Weights of a small contrastive audio-text model.
Model: 11.3M parameters, log mel input, encoder arch convnext, encoder norm layernorm, encoder activation gelu_tanh, encoder moe top_k, encoder num experts 4, encoder layers 8, encoder width 256, text encoder width 320, text encoder layers 7, text encoder norm layernorm, text encoder activation reglu, text encoder moe expert_choice, text encoder num experts 4.
Data: trained on short read English sentences (LibriTTS-R), 26041 training examples, 25.6 epochs.
Rows from block 2 of the text encoder, named by matrix and row number. Rows with one number belong to one neuron. Each number is 128 + 32 x the weight over its row's rms, rounded and kept within 0 to 255. All counts start at 0. Numbers have three digits each. After the name is the row's rms in percent of the matrix's.
# gate: MLP gate (text_encoder.blocks.2.mlp.gate.weight, 640x320), inputs 107-213
# fc1: MLP up (text_encoder.blocks.2.mlp.fc1.weight, 640x320), inputs 107-213
# fc2: MLP down (text_encoder.blocks.2.mlp.fc2.weight, 320x640, transposed), outputs 107-213
gate.43 197:117085148121124094109114105140180070160115103156161125135148082154124089176122140142158079148081029127159082098080159155086185139145101088158150118109181113145068115124118094152116164114104124114122158136089102148202112133118158097142099152112105106120057119132088165161112090114131112066164110095181072122181069145101134
fc1.43 171:109177160150064099105167083150130092076213145070106132089090141113158111168195168120149087106118084183070149120135095185118122090167155123146161139107205089158138169153128093087134116130144105105126149155119127146143093152132154133156106140144106099085069147118134048191078105121121100093175078129082018095163146142129132
fc2.43 179:100116120120133109082139153173117173087103129059100139134173150114117137108120116136137136167124145114110131194154123145106152119145179116125136076152111143093120143120095125101152047160147107106187126111123136128108154180109067148126093127093111120185112092183140204149165073133099125151105113131100162104106103160077092
gate.44 152:167139134133114119144196083125125075166127151113121090075080152157127029078143154137125120150125076169148194170185152089124169126112142170102111111100112152170120125094106104126070167112160136130146124137125097129160080156174122067214134102067141125149154142118099155147100144184111141132125126153194162104074136142120148
fc1.44 142:180141092136118058087173116136094115163138135168097158018131125136115072096156108093177167189150093132179172178139120137162149127095160160128090109082081146172166165134114085125104170133112120146134159181159093111137111119124062117166105105062142113126137121122139082162098123186127134150172121083125138061132139152095108
fc2.44 149:103156121153144108177128108066184105114175131111121140164149108107173101126126132113111132106101146101106105100147122153136124070145157117106141088153131129079176148172038064105090128101132106101110120142087127133144061070097099107109110135161145143104111087152136108127087158150134071130147166169084195130180149092121096
gate.45 129:093177158111098085066089133102138165088121126108148164147120101146148105166118083133129160115141079114140097146092113053164184129056141156102172144118142118119148125139115141137184170173139124145239113132101103180098073144084118155140120101128150198113099150170115107125112103089183142112181173134153116125119104177088156
fc1.45 144:162132171144154178169140086121123134135137092108000106120151137119126210091157160142112113151028125096139113146119126121171127094138101101135161118158142113113153105119122126100134062124124103119117147075167096125135160091174123110130119142147124165119125103137159130110183168110139149090205138114101115167140114160177123
fc2.45 133:097103070123143130104125151139114081116090105119117170172135132075171072187151112180068128105131109103145074148100060117102129153110159147167143107192104121148096099163157127105141134138123151126116127104059164122114108127140128096138112103154085086053057123125109129089114152143201122165101133151086135192150167127122112
gate.46 080:132121133140086116099194167079145156104174087114116140089099096058172111130140095165085138116157123139109101109187146131106096153068185082137096179138183196072159130086151138084133160179147114171169160091153169151131038133167148089175108171124099119116116154122114135150160138130122093044156110167205093128141080087123110
fc1.46 073:126128193112078163135067123166121118127115099111133146182117210192125138141116188117087180139133132120109096140111155171127169102171186099134133146121079148095067115162102173145071053093075103105099155170176172148125159117087135192125120143152125130161132144129083071094114151125146130105179123141077149127144093173152115
fc2.46 077:123119106141121094139105113079169142104117162154110098090139133117162108070139078134155132093121121121118117112128122115143155135110096097154149173119100152121149124067111102082166148153095144155152139169111185085143099112145146168103101101186132110079146150109133105139076098117093193138114109131167166087118152170149136
gate.47 083:183121066175194107137156095093115107120150175160109137085148149122122192088147114145154205133141116097145179134116167097134105096130069197078134156161065104150149142155114100076174161145111151174137118162020114103123090097084102118157117113123170160104094122111111176108121192121070163097148079175200144141138095120068133
fc1.47 084:144143092165220061089115139177119093155142187159117097162100123113135105127169109136142178136153085115090146101137141090158082150099186117149141146174077143130100135191147164110115108128153109153165124127061147139089137081157070122110111096084180144118087153118151104128144148176160140181126138153126125121079142072124130
fc2.47 074:185123171095070184120110115124139111149108133150129063153062069142171126117100150123140176176080150068143093127111192010130122136128141134143134168126120145081098122147092131144107075116098148141109061099157115175160103146145121143137131165119140117107154141115064177130150096131156207123110173153182088143140122114120115
gate.48 117:154108113190125111139141148107145101133168147138102112128081103134102142111117174107158162174115098143096144140161118107131128153132126107113102141133145133125115152144125132164118143154182109166153126077169137109150079149157082133169178103074171122093137148120143096142092135099103110195095083177232159187155127078188121
fc1.48 121:184157105153105164189129137081117157117040111178122119086102112143127137089168166112201114097066093166113129192085124084111164123144099115139150141097117167186152176124113087202105156138096106140130126131066158146184139133158175102142092152079086072138157165123149149152123154109136123059136081082136108119149137178144173
fc2.48 114:108064162157121144144134084109120159136174082157144063139144149096136191114156109098124081095120106134154100099128127123141075137155119073153101115157104130163071088111176147123168119186195159162143123059181116110099053134133122123122158071079079120077107069135126155124105146144084157150120102152151080101141169136122174
gate.49 157:091053136178137086136115158084149107124081140149129168121142181118162092180115148107131112153121081134092149093142150140121148107093100149114129152125126149107106159157170119148140166059125140080157084174119155148106085132083151151144108134067135124148166126110109129132136099079146133113128161171239109085156154127096039
fc1.49 168:059160184079170086062128167119141123156099168134166077120109110120142099140181072070123090123136119055136204154100130153158103116162112137150153130133119109116137102077068127207132085119041214127121074094145095154154083100161160139183069146162129107171160154132093156106172124103131163154136159125120096104103133181166121
fc2.49 153:183166123194116177143067078142114144141062151119149156149170124168086111115114078185155116146158150150116169096116099124119075142137178113097132059142124102134122141095122088076170155192236136084168130152093111136121122173117166110136175151086170136086119137124096157150189147104113119147108114082085168141139141112130136
gate.50 130:127157116117060073085198112140101134156148123158073115118081105140123106101078117125172115146074085132122138165175175146087251115111073142129085047160138195102091064132152077111074094117123094131115127147114104130163081118106157038163110193146128070130142158116144194115169149134167161115136177157130099091137120124133129
fc1.50 139:076154158130126103139140128167136113144048100133122151098117094126111178132166141096101159110101126069122079104176078081069109149112139140081126148154069117081170185168133117102143131117106091155185120119144160166092143101134085180075148134120088113137102081167150158154076138147156152093094113169143136101167213153164112
fc2.50 130:171157138131181140171114098139132156111121140142130137099111110066165124215114111143143134135188138115112167100080104132149106074101115080120133126117110100118131122082143105095128084138099146104174155100133135140145161178157129156181138162213134161125208145089101195133086103136085078127127143137145109164119114146095159
gate.51 031:117021123142098139081124153125178069110206112149077130168078133075194090172157082105106163158074128104216192100123176193109116114123132085151134114122164087162116168123072094101127156149121135122113118122114061091144151099099112053111127173103087148142172171099117141168120122128136145129116095130219077142122136109188159
fc1.51 033:095101094085111138137119036168125168131100163115118121132155147069146155126152155138168121114107122122143117163113161150147064168137191159078111164120140172189122135087101102128135121128132086096107160160115115154100127196138083205153094063142120186181112120203158144138088152142138154139113120118145206164079151169134077
fc2.51 031:120169079139123164104142123106123111180120120078111150141118154136161112121148058180102134136146103147133101174106104147057170132113165144104091126144102093165109155192206174109108122133131128074091140132131120126146131048175125103168108155144148145125128138137120109103136161149178120117095107137113146152120115198129129
gate.52 062:156148097102151083144118126129148167137093138106147175110084085119126071138130142099138078127117160118180127093098103148161106115111147083139102135135124118065097113147064121074126113113095122084099166100112107139132181076143134132173135151109084128022107108122115148096158127142171209177098155137131086193124158100085141
fc1.52 059:157122114136126120154175159161094088096124188169111133137156050192074084189114168116158123113152176170149139097110179101076081141157120154108080147133137097136158121124095153180195103160148121168105166103143140103113118134071191141118158184105114109141091121157137195124116092144143136082178109149121114148139166147151113
fc2.52 056:116179138067159126125131106165146182120106080161110134122123102112108139094069115092119215111101074115119102176120145206087116161113103099103154111130117129125138081139128133119104116168164117115066113138156120115089133155171117146094080102114123095205062141114111138150105136179113161170136181175129098117117088065108134
gate.53 175:192158121204109146146115130147086132096166126111152087157165161149128104152153129118108078143145137163095183174139166136106178127104165114116164073145117144146205119070173079154104110099098128122125179184123146113107096134105158122240139144108108154138058188140101108111110144139139084101142143116147105090118110086122130
fc1.53 151:092154070131109133130157101125141134173160153148133131159126055085162135066132116132179160131161126135147129146153165113113136125182114135096158148134110107132093125139087198099102113143141173112152085097098074109140166167119116117163085166138108147138148119144114192170119092129121125152109139127131140181136125137080159
fc2.53 163:109101139116114097103162111078194090132075195143165106137108132097135174064100117109169104159090083131166130131167186080178124171082105115113177096135126181104128132097050119087107112057165107067051094104068092142161131176111162161140134096110107137150155215110110176109110128157154188134095118163184112134184125157167056
gate.54 057:156109169112136082110131157103188145190158145115104142083100117176102102108154109090128124162077143089151197103138144161125195101106101143088087147129102159057081156111131145123066129088111147174117137124107104125140089129177147156148109113056128077153150137158102037109148095076100166087116109137187157170128131103138146
fc1.54 055:140118217098097090138094091093067115095148113143122135140136114130128164188124125156071132126118129084103098158123101066175156160123203162145159120097112097191183130085133162154114172192104109049151143152138133116095179102122124095140182146187171130135145133114102201151116173180103129084079151149131099114113105161095137
fc2.54 058:141144109161149112077108081143153144110090223092057140075070194089082178126130128078134188138164127128123102148111168120120129204115127122071100189128124120108118163143117094164129086123123096156134134177151086116158128159130102116117099144144174136152075152153143123074159115136150110163148133122156151147128169125136137
gate.55 034:139125143158178104098169126104091138155178173199098133163132190093101109170153155130092115148138131123158177103154128083091177138128118109130157122144165154135167165084116122059093128089146116117141109122080149069092058117148089060115131136127170136132082090147177155116148091166183114091160113114163148136103161141151117
fc1.55 033:184146136095098146203131145073171101102138052092144096097217132149190136164141131060135170103151165123101155110155115149157121092154088171152178152099161122081107143190138101099159151119038175095122140119073128138150170161184126126118097162147092140125119115137130147111151102169144129147088136097098060105088188103150112
fc2.55 034:130154117158146124083042128113071134137062128101036167157116132115108116143114090171176126128115163168178145127140115148105148175114139056085104133155131131163030117084149105124203115115140074174141144137185115107113060141154131125155128170096092145111198125129182139166172078105066125133126108119163079170145180065137192
gate.56 081:133107103134106147178161156136124146126095079163149175113118146155144147157115180108132204118088196084075160200116116097124082098123090098098098129142128178097153123070146121136163165157119108119198167092210147222121116132154131147162097179172153119163111113141068112200162187135186166131136159120136145127066145115121150
fc1.56 081:117182143134156080116197195084057137111172126131151189137074160117097120137154123107119090097104141114163155143102086080113095091123115141120073086103173145128175139117145113128110123201148111159063166153152091145126126132199132158146129157161136123104174151116140207161102168210061086154069109110087110105078138128137131
fc2.56 082:115077167085043142080147129155112111144085116125166113146127114114088050061150156127130108168171162126123130058078123095090133133116151117159190097163131151118135106164079133159117084138052104115137171160143168122082160115169081098106148144148165104135139118156115090112157102180098129081157081149153145101139082145099154
gate.57 036:188169131150144102133120145155161168128128096140173107149122135141120120066155088096134140096133148142160091122124170067168150098094094168110161100148153087135100101116171135146096139139127131112123143107151123113179148100180152087130147107103136105089133087101157181145090170110140064081160086111202092108123119130090119
fc1.57 038:133136089164116185136083152114082112109151183138093132104080104121118157140142145124117129103155124114127135107207095199123093125183128065106121142073204189098153129124145093125140127113127113084146132159108139110159130135088137222196133089169107164093124144102083114128109106173136190152159115103093152172165108109170129
fc2.57 031:174126155090123138144108141159160124150139138189116118116116153124105129092131155165146129150098173129104123143137104136167158116158158146164091160124087111133136092094126100097144132102115085080158125113122091105104120103119111170169117127159099105112207141107143099159106151083165189165136140171166193127138145054113120
gate.58 037:149144143178125081120120033113123086094109124116085187109055062185137101103154110101139090126059156136125155143172163111109129149172141128120118066158133128118132124158114109197100091065125122130162171139122108132106148115119064138195149169158100116083144147104115159177122168134170107159156138113182135134125139118053130
fc1.58 038:136140187145065146112145136155193132165130147088153101199105212123062155181178059104141086104136089078170152087167138178134199119192123147168165140103147135104097162129173144114091116081110113106133153175116159105146117112145119143106036123160174093117133172139169185098175103097174155101131100092092090120155173105107135
fc2.58 034:085173123098097134141086186083161126163136117158139039147151140142125118138115107146124073126158207091106127165166076095141089093117137132133123162125038134093154086123109119074110154087138106169155102128115057145105133094170142099144131092114129107116161155083134155163102160109190081127069130116136137135174134119103150
gate.59 084:147073118094120093117162128115139103097142150135116093109173075143076087082080149086115101121132143112108094169115099094100156161152121131169125061098153110113122113089060188155172070163091155168087139183134149165106085091090173145119102069137082135113140111100120132121169160179091111138164180154193115126147136127113121
fc1.59 077:112121167169162107160114160170175085114135106130087124150123169144086142142143133137119148146137137100161109093140120085225153152113143088154107162147139119093136143150149130120145151146097113176071095154171106120141139175155143123141109082091125146122103152166122064134055154140121140103159149145127104144122085107165117
fc2.59 078:177156112182111113125154166108138111098076126110127171182072143105087153097114082111126112083101170142134161116124117111073083148076095068111108127099100121141105111151124123175102050170131089105155159112165173094107133170113160187112099175138076142092106136099110142058198099159090126123110122173171163114202178164151197
gate.60 142:153097142167127139090142154133123104127155110117138096160133112148203080169178071109123116162125120120139131131154092099139134102113113146071064129204096106133139088093124099112147140178105133148166138113137118105156089150104122149159110073130123102099046116099110097089118155123198149140180139165196134095090138153159175
fc1.60 148:139102060138082150079117144148130141143141139103125137159129140064197157154140112132086090128114149154112114145134074117064096072114130146108152157114107123130094146104114152094127142135190110151150187110136133141103157120130146111137151116078140097123089122108172108145139137097138149119149148150135151112051138144165134
fc2.60 150:166126084081105086112099092116138117100132144145141110131127140153188162148146130181125086158149098136070164124126063096109189096168077108151133106134089077147100104076127038167094120135071089087085109086070119134141112121144153120196102153106147188111104175054147085164139178169139100115126109173149138112132122159093085
gate.61 129:123134172156058109135161146144147160113108106161133146133126097102132162118166135122091124125104119086094176150110129067112116207116126117135110071087111102140135139156137091122113105125160147161165141215095163152147212134099113125217099144169099079113040120121080170114140164075113121102155138167201132125136064108145100
fc1.61 120:144138086127129170169154129163126091139097107143141147172077082181159145115163108185162154135092094116043085124101163124171117119155181101139123146176117167110136107111098148122116134200069160063075079109178142111100165120121116189096126153133105142102165132159155128114156162131206136144119154140147118172147149180122119
fc2.61 115:118096140133113189136126185165103067110127157101045158132151099175149133127144191137118117085197121175147067120141159154139108146183143087113168161131126128140127140162131130155061135165126110164151102167103048118109145142138123107116137163161137129159146159130165145102139104125125106150112135143114130093120094107157124
gate.62 039:169118141169126090123121090162131145132153111151058130116119104136141116165142106086178129139112158168123109173109137103175132156178104133088153072153150139144043096120087148135109059112078119113151164144103064158167104139104061110128204132136090169161124132146167134150187151092094135142154162082152112111124085170152103
fc1.62 041:160134215181093167142111119019098170138160150099106143133083100153165120151083252201095126135133123152141131138115198156109151088116139139122205147070068100082081096072113097084112128049102115119138085130138167121144110106156193174150128132091156080150071135124141126080099120102165185133131127136153106094122129138140103
fc2.62 043:136144167171129117168154156146129106105190146120127145095146101086097185073122131094097117125118146124147112167157112146147142089113159091192089134136101136115168123163158068118099154128061143128108152103068066100171143134111200161044168120162145130119120143140162044153073092089091106118082133120113170155209090108168052
gate.63 070:116152092103100119088121064146209132141151089157109143184101120122103056117148130139096118166142075128129119128148148157117145124115067187134113105143117131134138113139121115084093083118145147109229122133102134152129176113129129066103057125081122154124106122123112111136127190100161099144147179161173134155083093124074149
fc1.63 074:139123193137106164137129137112109107111095122056135151140172138103083084138180091113040106063130140162145169095143192138204112094107116140114163184091144105120111099086113131118148095162118166133156067031227146097126131149156126135098142143147102140170093153105139171099102169132128121157159146109190064078133162077124117
fc2.63 071:132105115124116080094124085139169062151099147097136131129174155154166133139162125165093162113136152106130112169164160149131088093159126134142071090081120120111088116119158104140065130146117140183111163202099087137123156176144141122158117159150130152062112128092130208149092155130097127063174102136130088177127132114120160
gate.64 020:086095163175182088116100115109132139126172171116136094176139071153134076144109093103086121090116155117105110149167165163107127081113124189138129076104153145132133141124113143138094066120128144138133154169128074178101120111123166107103072101133094153116144125164073116161149132099120140134131121138147131151108105156158151
fc1.64 021:111131090131123143144158113113138157139179101117172106126137168061140118102112123125061135098096133096132182168105107077116130121085127130180060166138096176124141142089135131120154175115104099079151132184140142114169144119154133113117165155152105097156112113101130169135092163180088114133060125093152077114122135117108213
fc2.64 019:104130094156161138162128100117175139146042158076101125135117188142138083134172101152115138070101084108119087188135076138140166147095150150180107058067106104141155185129128112140178104141248119129149119120091150100105083137082131153146089150156098121140076129147127149126108052134126143104127134100089139136114127152115090
gate.65 189:143073139091178104064085138124141135116131160101096163140146076141139087174126124138071128159114168135156107126157128134083171146066146133154153123128129083066119147108138121173121162129166127089090143147118129137115136138140147083136094169128162094121090160134114120177159114122150181088086129175232111121095102114108121
fc1.65 185:156170142107125168137163133164159115106145184153104110167195123181077102112071096079168182112126140129201104116158120146121132117160150086136157063153156146104155175076111133190155095119118126157046136128170155149119107152144143122116166153105107144185121173148097096164183107180171192080090113111113139139147080110158141
fc2.65 218:098116171168140189160164144075141072138107123101067168193140143155199074141134122133161156150116099124097117101141197177158156166142112144150146172130114087158084143131147140173103172138126128142101152109133106119121135133152089175133177080129121110064110143142171056153105084062141106094111116112170130180171109156129148
gate.66 098:139126108193133095171204149080108130109159121097123095126108149132161118104145098082138185111131088125228171144115060144155143159153106175121142137122138138153134070130143089104114123115179106118150097064099115110098174146157154080100132204136192123047100131123072175145186099136121150111156138071137062116116125135119140
fc1.66 106:093136115137112077145149085127094135180128142106143175094117121131180087117169079128190132153148105149128147115194083095156128134127144094141119129130176097112098153143101095179204053150185164145108132111112103148162101161127124110112139123184120158094120113097082070144126110110137116172143102150114189076178154065146138
fc2.66 093:106112096113103138121099152081136143187153122176176121116163098204128117161109107169125109104074201192132167190052135140148143106186111151153138129092155160127113120155150121136128164119105150175148120109139107126153128139141109125091141123056176125084119106121100128200137034157098153118116142147179086110161146102094155
gate.67 170:204122084128143070091134148137172102128122134184151157107112081096125105157141103075119146141145054114131129072094110095143181128109132115079092125041127074161080135093155124123159129113129206150088161119114120112143155148111178117194150156070130166184129123102117168110121151150140074103164167139248066130189046118121122
fc1.67 162:096107076120052118105096158105077152169156110154084173140083132170173138070151150152140109140163108112147184126143150130114107101135110161122102119175137103124092166117119130112094099119097125108071131154101161133151112179076111092047046153124149138145169158166183078128097149174128130067141127128151155148118090154139113
fc2.67 178:164138087108161126165099121177148101122147097120159179044132135103133147169153148113154185138142093106119043157106106169169150111113090148110122090115126121122128066191103123156109112162168080139127164143111098117169099122138095113147087110171138116103099138072125110128156092130163091186113147121099176135146127109117185
gate.68 126:122153093123151121143170069102155102095099110140094111129083206172123074118083098118159078123124136106138145093062097161184136048097160133118107122114131120091090115100133169108092189060152166104132138187129145127142120135119113125135111143141122154140143105103139115161135139094189113130190116180155089215135165144132151
fc1.68 117:120155112089124131140117134062157114090131124115101167144168105080167095159106061106101110119108079168150096111109143125154149088115156102133113089110106013151151117137139139100100083212120202130043052091163120159106157142135096128113148131173152158155161051141128113153079119092125144134077109154167091109135112141202072
fc2.68 119:120136204087107074142163134147114120150169108104143149102101154155141157122171173135132109128112139102085153137132135108192108131080181113096124111111177166139131124078114077139141153062149130114060129131095077101105079104101169093137153139115185144096156153142156109180125115108161080127149131146151187066136188134127152
gate.69 049:118083138125148184076160126067124110138181108142139191133130152116104150092125115161162110122108116122139184119120130138104135113158141087121133128157159156134151104149162081163105153152083113115208104198114160173090108136127151132056123159168165135071126094077083121206100116131160160098131162133156074141139138065081103
fc1.69 051:164134140120154128114157144152085124193080081077129085128162132156107103099118044162112167097084145108164119116115126159105132080103092121150136130153169103106193104155061079148186082125194139157070144081153166197133165128081168123122133136074126098128039101137109101115151101137151127063087118093157053068140144169137170
fc2.69 040:129118174123141138221200113096044151135131128174174106162172150114107127077127062194105107124159186131162103132130194168117163084105143188139129140097201088093132139145107137167111101117110096134097158133133117113194130185149091106098157141127079095165119102140109155098109104081077102157157121117137185114128156130164076
gate.70 131:164125171092120159096110095096136094142103113134112124180129121115154101172152090115121133150123114110160148149167120122048186128162193075095149086135095077172128147095189135185124123128121117163122140200129121141118121142136104052121095104066108136107102182125096111158180094162194120120140093157164120101128139088098161
fc1.70 141:097078186101107150100124121166137102141122160109112123152150107114093106118161128145145170181145099112133143086171129066092170125085142083082124172140156052122132089149141163182160195130103099109147141135151165144122089102101091050131137149091071166126098144134130156098178087193137105134135067143157103125182126155118113
fc2.70 141:101120119138174130119133103108062124124163135155151139134127130121223109108153076192130148139128151102098125142106154113119086103137139048108136103153123081104141079131127126111063055149113146131135076097127115134164124152172091090174112125161104153104155105086106162129045180131132143115125161099171162080137144073159137
gate.71 037:136131130117143164127111094144122143138140189102131095110126108152143115127082113117098159167152144124124130096152123109069163170154092165156093088216134154083107066108180156123064172175134137121137157158205124153105120142100095116142053168092165109125107158122106121175171119146161108091145149150124140115123164126111103
fc1.71 042:132198125173118157140129109145134149121086159074126147090096142108148086120102151127069188122223107116135091140128141079067152154160083095166163091143142076124118097122136170093110176157168168159153137067172117150128112151129141113144171125182114113164079112187139092074164110152117113098201139128136089156108119139149147
fc2.71 033:110141129119143071084108097104119169121141098094120075157099159094071171174123099158107081119162126114150128123101080140099149117176128136125111122087141120131091129152094087109115164129104094140160129164124161102115120134124147112149151159198145109089111156130128168084097116178099104115175099161077139125081162167120112
gate.72 067:147097147137133170089109130114113185128189115168052131136090146111117075139179187118081087132130150102145114139156152096110098158104143101126101132144196128132118107092129140127129082145131140075135144136133148096124118137115128130162119158120141072156148144186136176111174187110148123150086141118207093129177042087236100
fc1.72 062:101074142145061117143139127097134121151161124159176110110165137090111062116144162145099155150104102133109125107172120137145169128189141127099114142206147136142114085154108150120150111097141093168091160112168154130112123169128101126122094121103136124168136134126114176115120199148089126157061135140107129112116145138161165
fc2.72 063:114093092073138117030092148124141169066098115138172137141080133114160119089160126063132183115154075185103093139142108141053044164157126104135110119206106162178108197143137132105131117163133138128112100099180107062146137167137143138077100094161154130119104085141126094163140092101085128153071118127152138112087142088147162
gate.73 101:173141122128100123103130137135105176070062194127116105165105077110118095143136083158175141138096143137157164148139155160098164176110107123081085138102133091146140090134123108106087150136094148157160091101083153165131165182207142112153096107105072128086131148143117162106110138089154148122127129165092103127091090140100117
fc1.73 106:121115166120097140078131137086140156118184112171128143141119102136136158102175148138130115158173103097078115135192071156125163122155123150110139210140087109142105074123064161163147152184133121114114118129165073140116166068164129172067149182152157150121187090102146198084091117126101187134152097113149117153156186111090185
fc2.73 110:146072153156107143194113069107108106111118130117123127147166172110111151117116091155112053162153156164074086061151085164110127102128125155132142139148133074122192064140190159076153134141130115083221106065115152143134114138127143133097149119127123156096149089123164139130087181147177094119090146162180154111133116147149157
gate.74 178:128109124152106062150134119136102051134074104124093135174099132075174110141119116114163173173117117161140135147126144145176128187104123182101042116131132169145137084087162123134152168150164087130217127127161107140125145143119091159131113111127166150061088140125115144132119115104148165181124127176125065120125163110132170
fc1.74 177:096105115117143126099167110123145130161103105149073121117167120081126182110119112147154116138110075141127162124060120141173125105121083147186157140074093114136143179059148086154094128142066120172142131129140119083088109134102134123097140148110166133084110130177155058175074087127151119083148166198101114101106110154125129
fc2.74 149:164120147089102085102085088142138109112185107139141115161172123140145080102150077073145153107141174083179104151113118158140135111127125127096128166118126099133090140112165126155096108154143146129150120154087092118115133064133108149149082168089146162184102154153141136186096117108114134154135149156160142107155160088067159
gate.75 045:118146131112128137048149078130140124125124141094152113158083093140151077085119152145121128127101108108089122148125113132134164135132155154161112086153105086116128132169101074149151170145101147114170111114140166139145164121095108120164111104068123166100137116129098134087144158163129128094127103168149102114155079145096151
fc1.75 042:099114076115143134104112089148150119165124140099132113145156135124179139090111179132109149096126122212097162100138158131112143112192151052130141144146150128066120177147161158116084111162140179147131175190095084119177066113128143153130152084116136062181115094117152103080123195107135046100107091153085128145124080154149083
fc2.75 035:134101141120100113133110126098095128140145141095132063085137083133149105121088110138129135104179134152109140058194077077182116167182148132096113148074117109125130132100106118149076102138089138127129076103089111096106162133125120076116113146183142178143180191128099143140110142141133079072174139155113099248123169057127107
gate.76 078:157123112088101144118123148100104125118188115164132168100148155169115067117147076094172160127080120122179168198069092137102136142133162154092141133075157132166116138158188057131070127149126112119130096112142125166176049194173112103133112130119166166158108113098111129128148113096129181154136155160137066149114098133028147
fc1.76 082:119142172081193158112121160190133069170181124172078101110130083201124126099131087179143102123148153136100083151109091151103080153131119093149085135144179076099099112091137124135183139166085132141080074147189085162085168167103125141132088116160111148107182115130083122151105138104154150122135143144178121124081130126085185
fc2.76 073:082158106118103155096148060118109153120124163157158177067173106156124136078142163130116076133157144117084112091087156095098105158100139091160111115137113100163145066108155148140086113173143114151135118120172096180123163131117146083153132140128131183183116180139114143131191121172084118166100103134139182078151096154144117
gate.77 026:110138158157077101164048119108137122133180110135122138150111142151103125177128111105191172115121112074118145164090104149129182103141094137081144130134174127117138104131096117153129154113097160089165117114127117119095143128137057136143161128183131100143187083125034174131104141128095196154101186111130158080145195098060144
fc1.77 025:142082141203106105188115113195200185124117153132132165128146122172155109111125074134131141158139154095097175155109127106146141134066114186088168150157093172137128085145120085192169129194116137135142080092138155145133083102196070142129120106165125099174115133135123134060162070139132132212085146145109120113150126163181138
fc2.77 020:126157084101138101050107094170086113148052120152103123050187183074088138100160076155132122156109156204154208110140111101156203175061118158110130138157109094119153117159152082106102158088088124154145127173113130142153198083184147173124132131134126138105117098143192070180153161110115136124108154154143153160114124128091158
gate.78 072:062121106168159138153168119148113094134123125155105183106147083146082117123125170116144172077142104090145145141180098133122195089157123185080114129114152123130125141088071065163126194231173090124147135190112123088144090133117136126121147176121065094122139106129102101074143118146108173138132126097190110167131136130154099
fc1.78 072:163129096125138164103140173142104210084085136141178125114131177127129066145090107146166103136150146111114142134095153190153072153143181141187109141116077113136145216127154072134158092137142122153109166130161141153119143113159178119176122036094159096136097106160088128101125097104172174132154103157091068064136145145097130
fc2.78 056:125102095095072135133185192137122075168127105141140102085186163119098093159088053118105104122105145179142145114141085140104160118100086163142148155111170096111093161157165156133133138129103144151085141096087149164102146091134160086112167153095128155143111109148084043106152141102163121177147097139154122135110130102111180
gate.79 028:120112161090140125102135070101124149129085059127140084115105086167155127172144140120107186161065159102103136137166105101154122122158128098123169182100170147159135163178153114140128202176086171068135078134112169102151146129097107123109082125170131116166133134096065146135128126102098153113096139161164156138101111029119159
fc1.79 028:127122177137189112132114140109149072094143151137090100144169128137155038104142145164125085109126109130149178086155108129132152096170106145125081147152133129225141120122097042122142112179134108194141109135131092100163093176111147165112088098168129130115107072173128076122104108093109123144130141146163086099096157214115147
fc2.79 024:086097160083128113186151163086055119116141068124112156051138157191163165118063155137157156132129170163086074132130143161068079127117162135133163136145144191144159105112157086149103111108117178155063145110085170152071151152117102103124155097135183122139137116132107144189159117141125147165116138197072142139110134108185153
gate.80 053:123134133169124094068134130098105142112186190086111097121073157095176116153094134128131147150122167142134131117151173116094127126125138120091126107115179139118119142123169124181132064073119157074152083143119147151120128168142186099124162164135114061130043119126097226148073159118193111156116134193139151127167128100164096
fc1.80 054:089096108130096080109129123098179133107072062115113150153155088124180144112127168126161147161098167099081144113068149202172138155174117140119126137125097149153116132129138109129167168128059107114090098094063145163093083121143163113105036142110167111129154093047105087118148182126155115088150099124112118148191139136106194
fc2.80 049:121103174149064105096129125077126095066158125092117095086135120139130155147140103132156182123127176149071107139132178116148140097149151085108108099096174114120121059130166129131091200146055178145118104168068104125102126165093159133152130120156140064137106102142122140083163148107092122115185061142093099139129167122103101
gate.81 036:132107181116140132110147141112169109086132110118093112129151137148185057084150134080168138119095150102152108084097156196121161173117183116147100083127098174081101102068098129083091126117104152118159136175082103146175134179083159057154115154101105105185115131164096111181137120120142126089137138129201091094098103161139149
fc1.81 032:084093167112161083076105124168143120121132089171086098153143169146082082110180178087111166158177138109106143088118150154113101178137155150106102110106126157106150126045148163106067145111090186095185156129142137141140129147147119088161108146104128103093156112161103162136134107195137141055163111141130105090192094106134123
fc2.81 030:077140133131190125128096160144142126110138138159148163108111127154110119177159121150138148095112176123135114140130140142149116145176125150142117106138093060163136146138222110140149057178162128199101134088121140132130124092142151152122066099137161154133138076090130126112135096135161165093121159153000113177208067171115193
gate.82 157:173129091153111162105137110150161105098094075123074148160097136146178086139166137109135080136120172138144214154186201095132185108134078073085132105097116091181163134118136096074106107133110128096194168109120101142133142173127106145116094144128098217130134143074056131164128164139089133145134125097120159071164079152084170
fc1.82 169:198133134165097178136123100152142142086128093154128066129147131110092117127175110114124094096109163095156119085187187143137117145111113129101141075107195058095129143114155122152111110143137124117131176091124125135127044145120132178110139117101089150108094122100101116187163166130079151105069125099181171155188093134114158
fc2.82 150:147144108079145124110135216126099137151117132129122087154067081130096170118115144081101155094100149066142139106185155186109095082123149101096127109080115121126058171112065182157102105130094161141083192123147192121087141130102153159080154154144165108134125112107164136092090144138149197127076137185072158091140146178106170
gate.83 123:122130086107146142123149105066167082145113111116147153167081129132127070146192091109077145159171093120132089124168127148094177150170110084096124104166133107126096154087132073130118171127116124120141164132120178180155081107120150132200097075100077153149126127151086132162088080062153129074132161146247129113148147072101120
fc1.83 133:094094127104185143104169132127099136084157143098130143094188121093116133144108100111102045178159150164122152163134103191108141135147180117097135122194127098128102117140155120108120104158125138062142136131131117143113087147112134118105122122108116028161132096174147160085159099175068092117124166174101100101093116151114178
fc2.83 127:077117108140177114153142103117138166136144125138111113082147077165141179175121096150138110136133114146133181167109111092123153151078130108136129096116138093070136149101097145105129178169147154083125102131176159124167144104104172120109148086084164123124165158117150109142147142091120128165153100195133108135143117130129129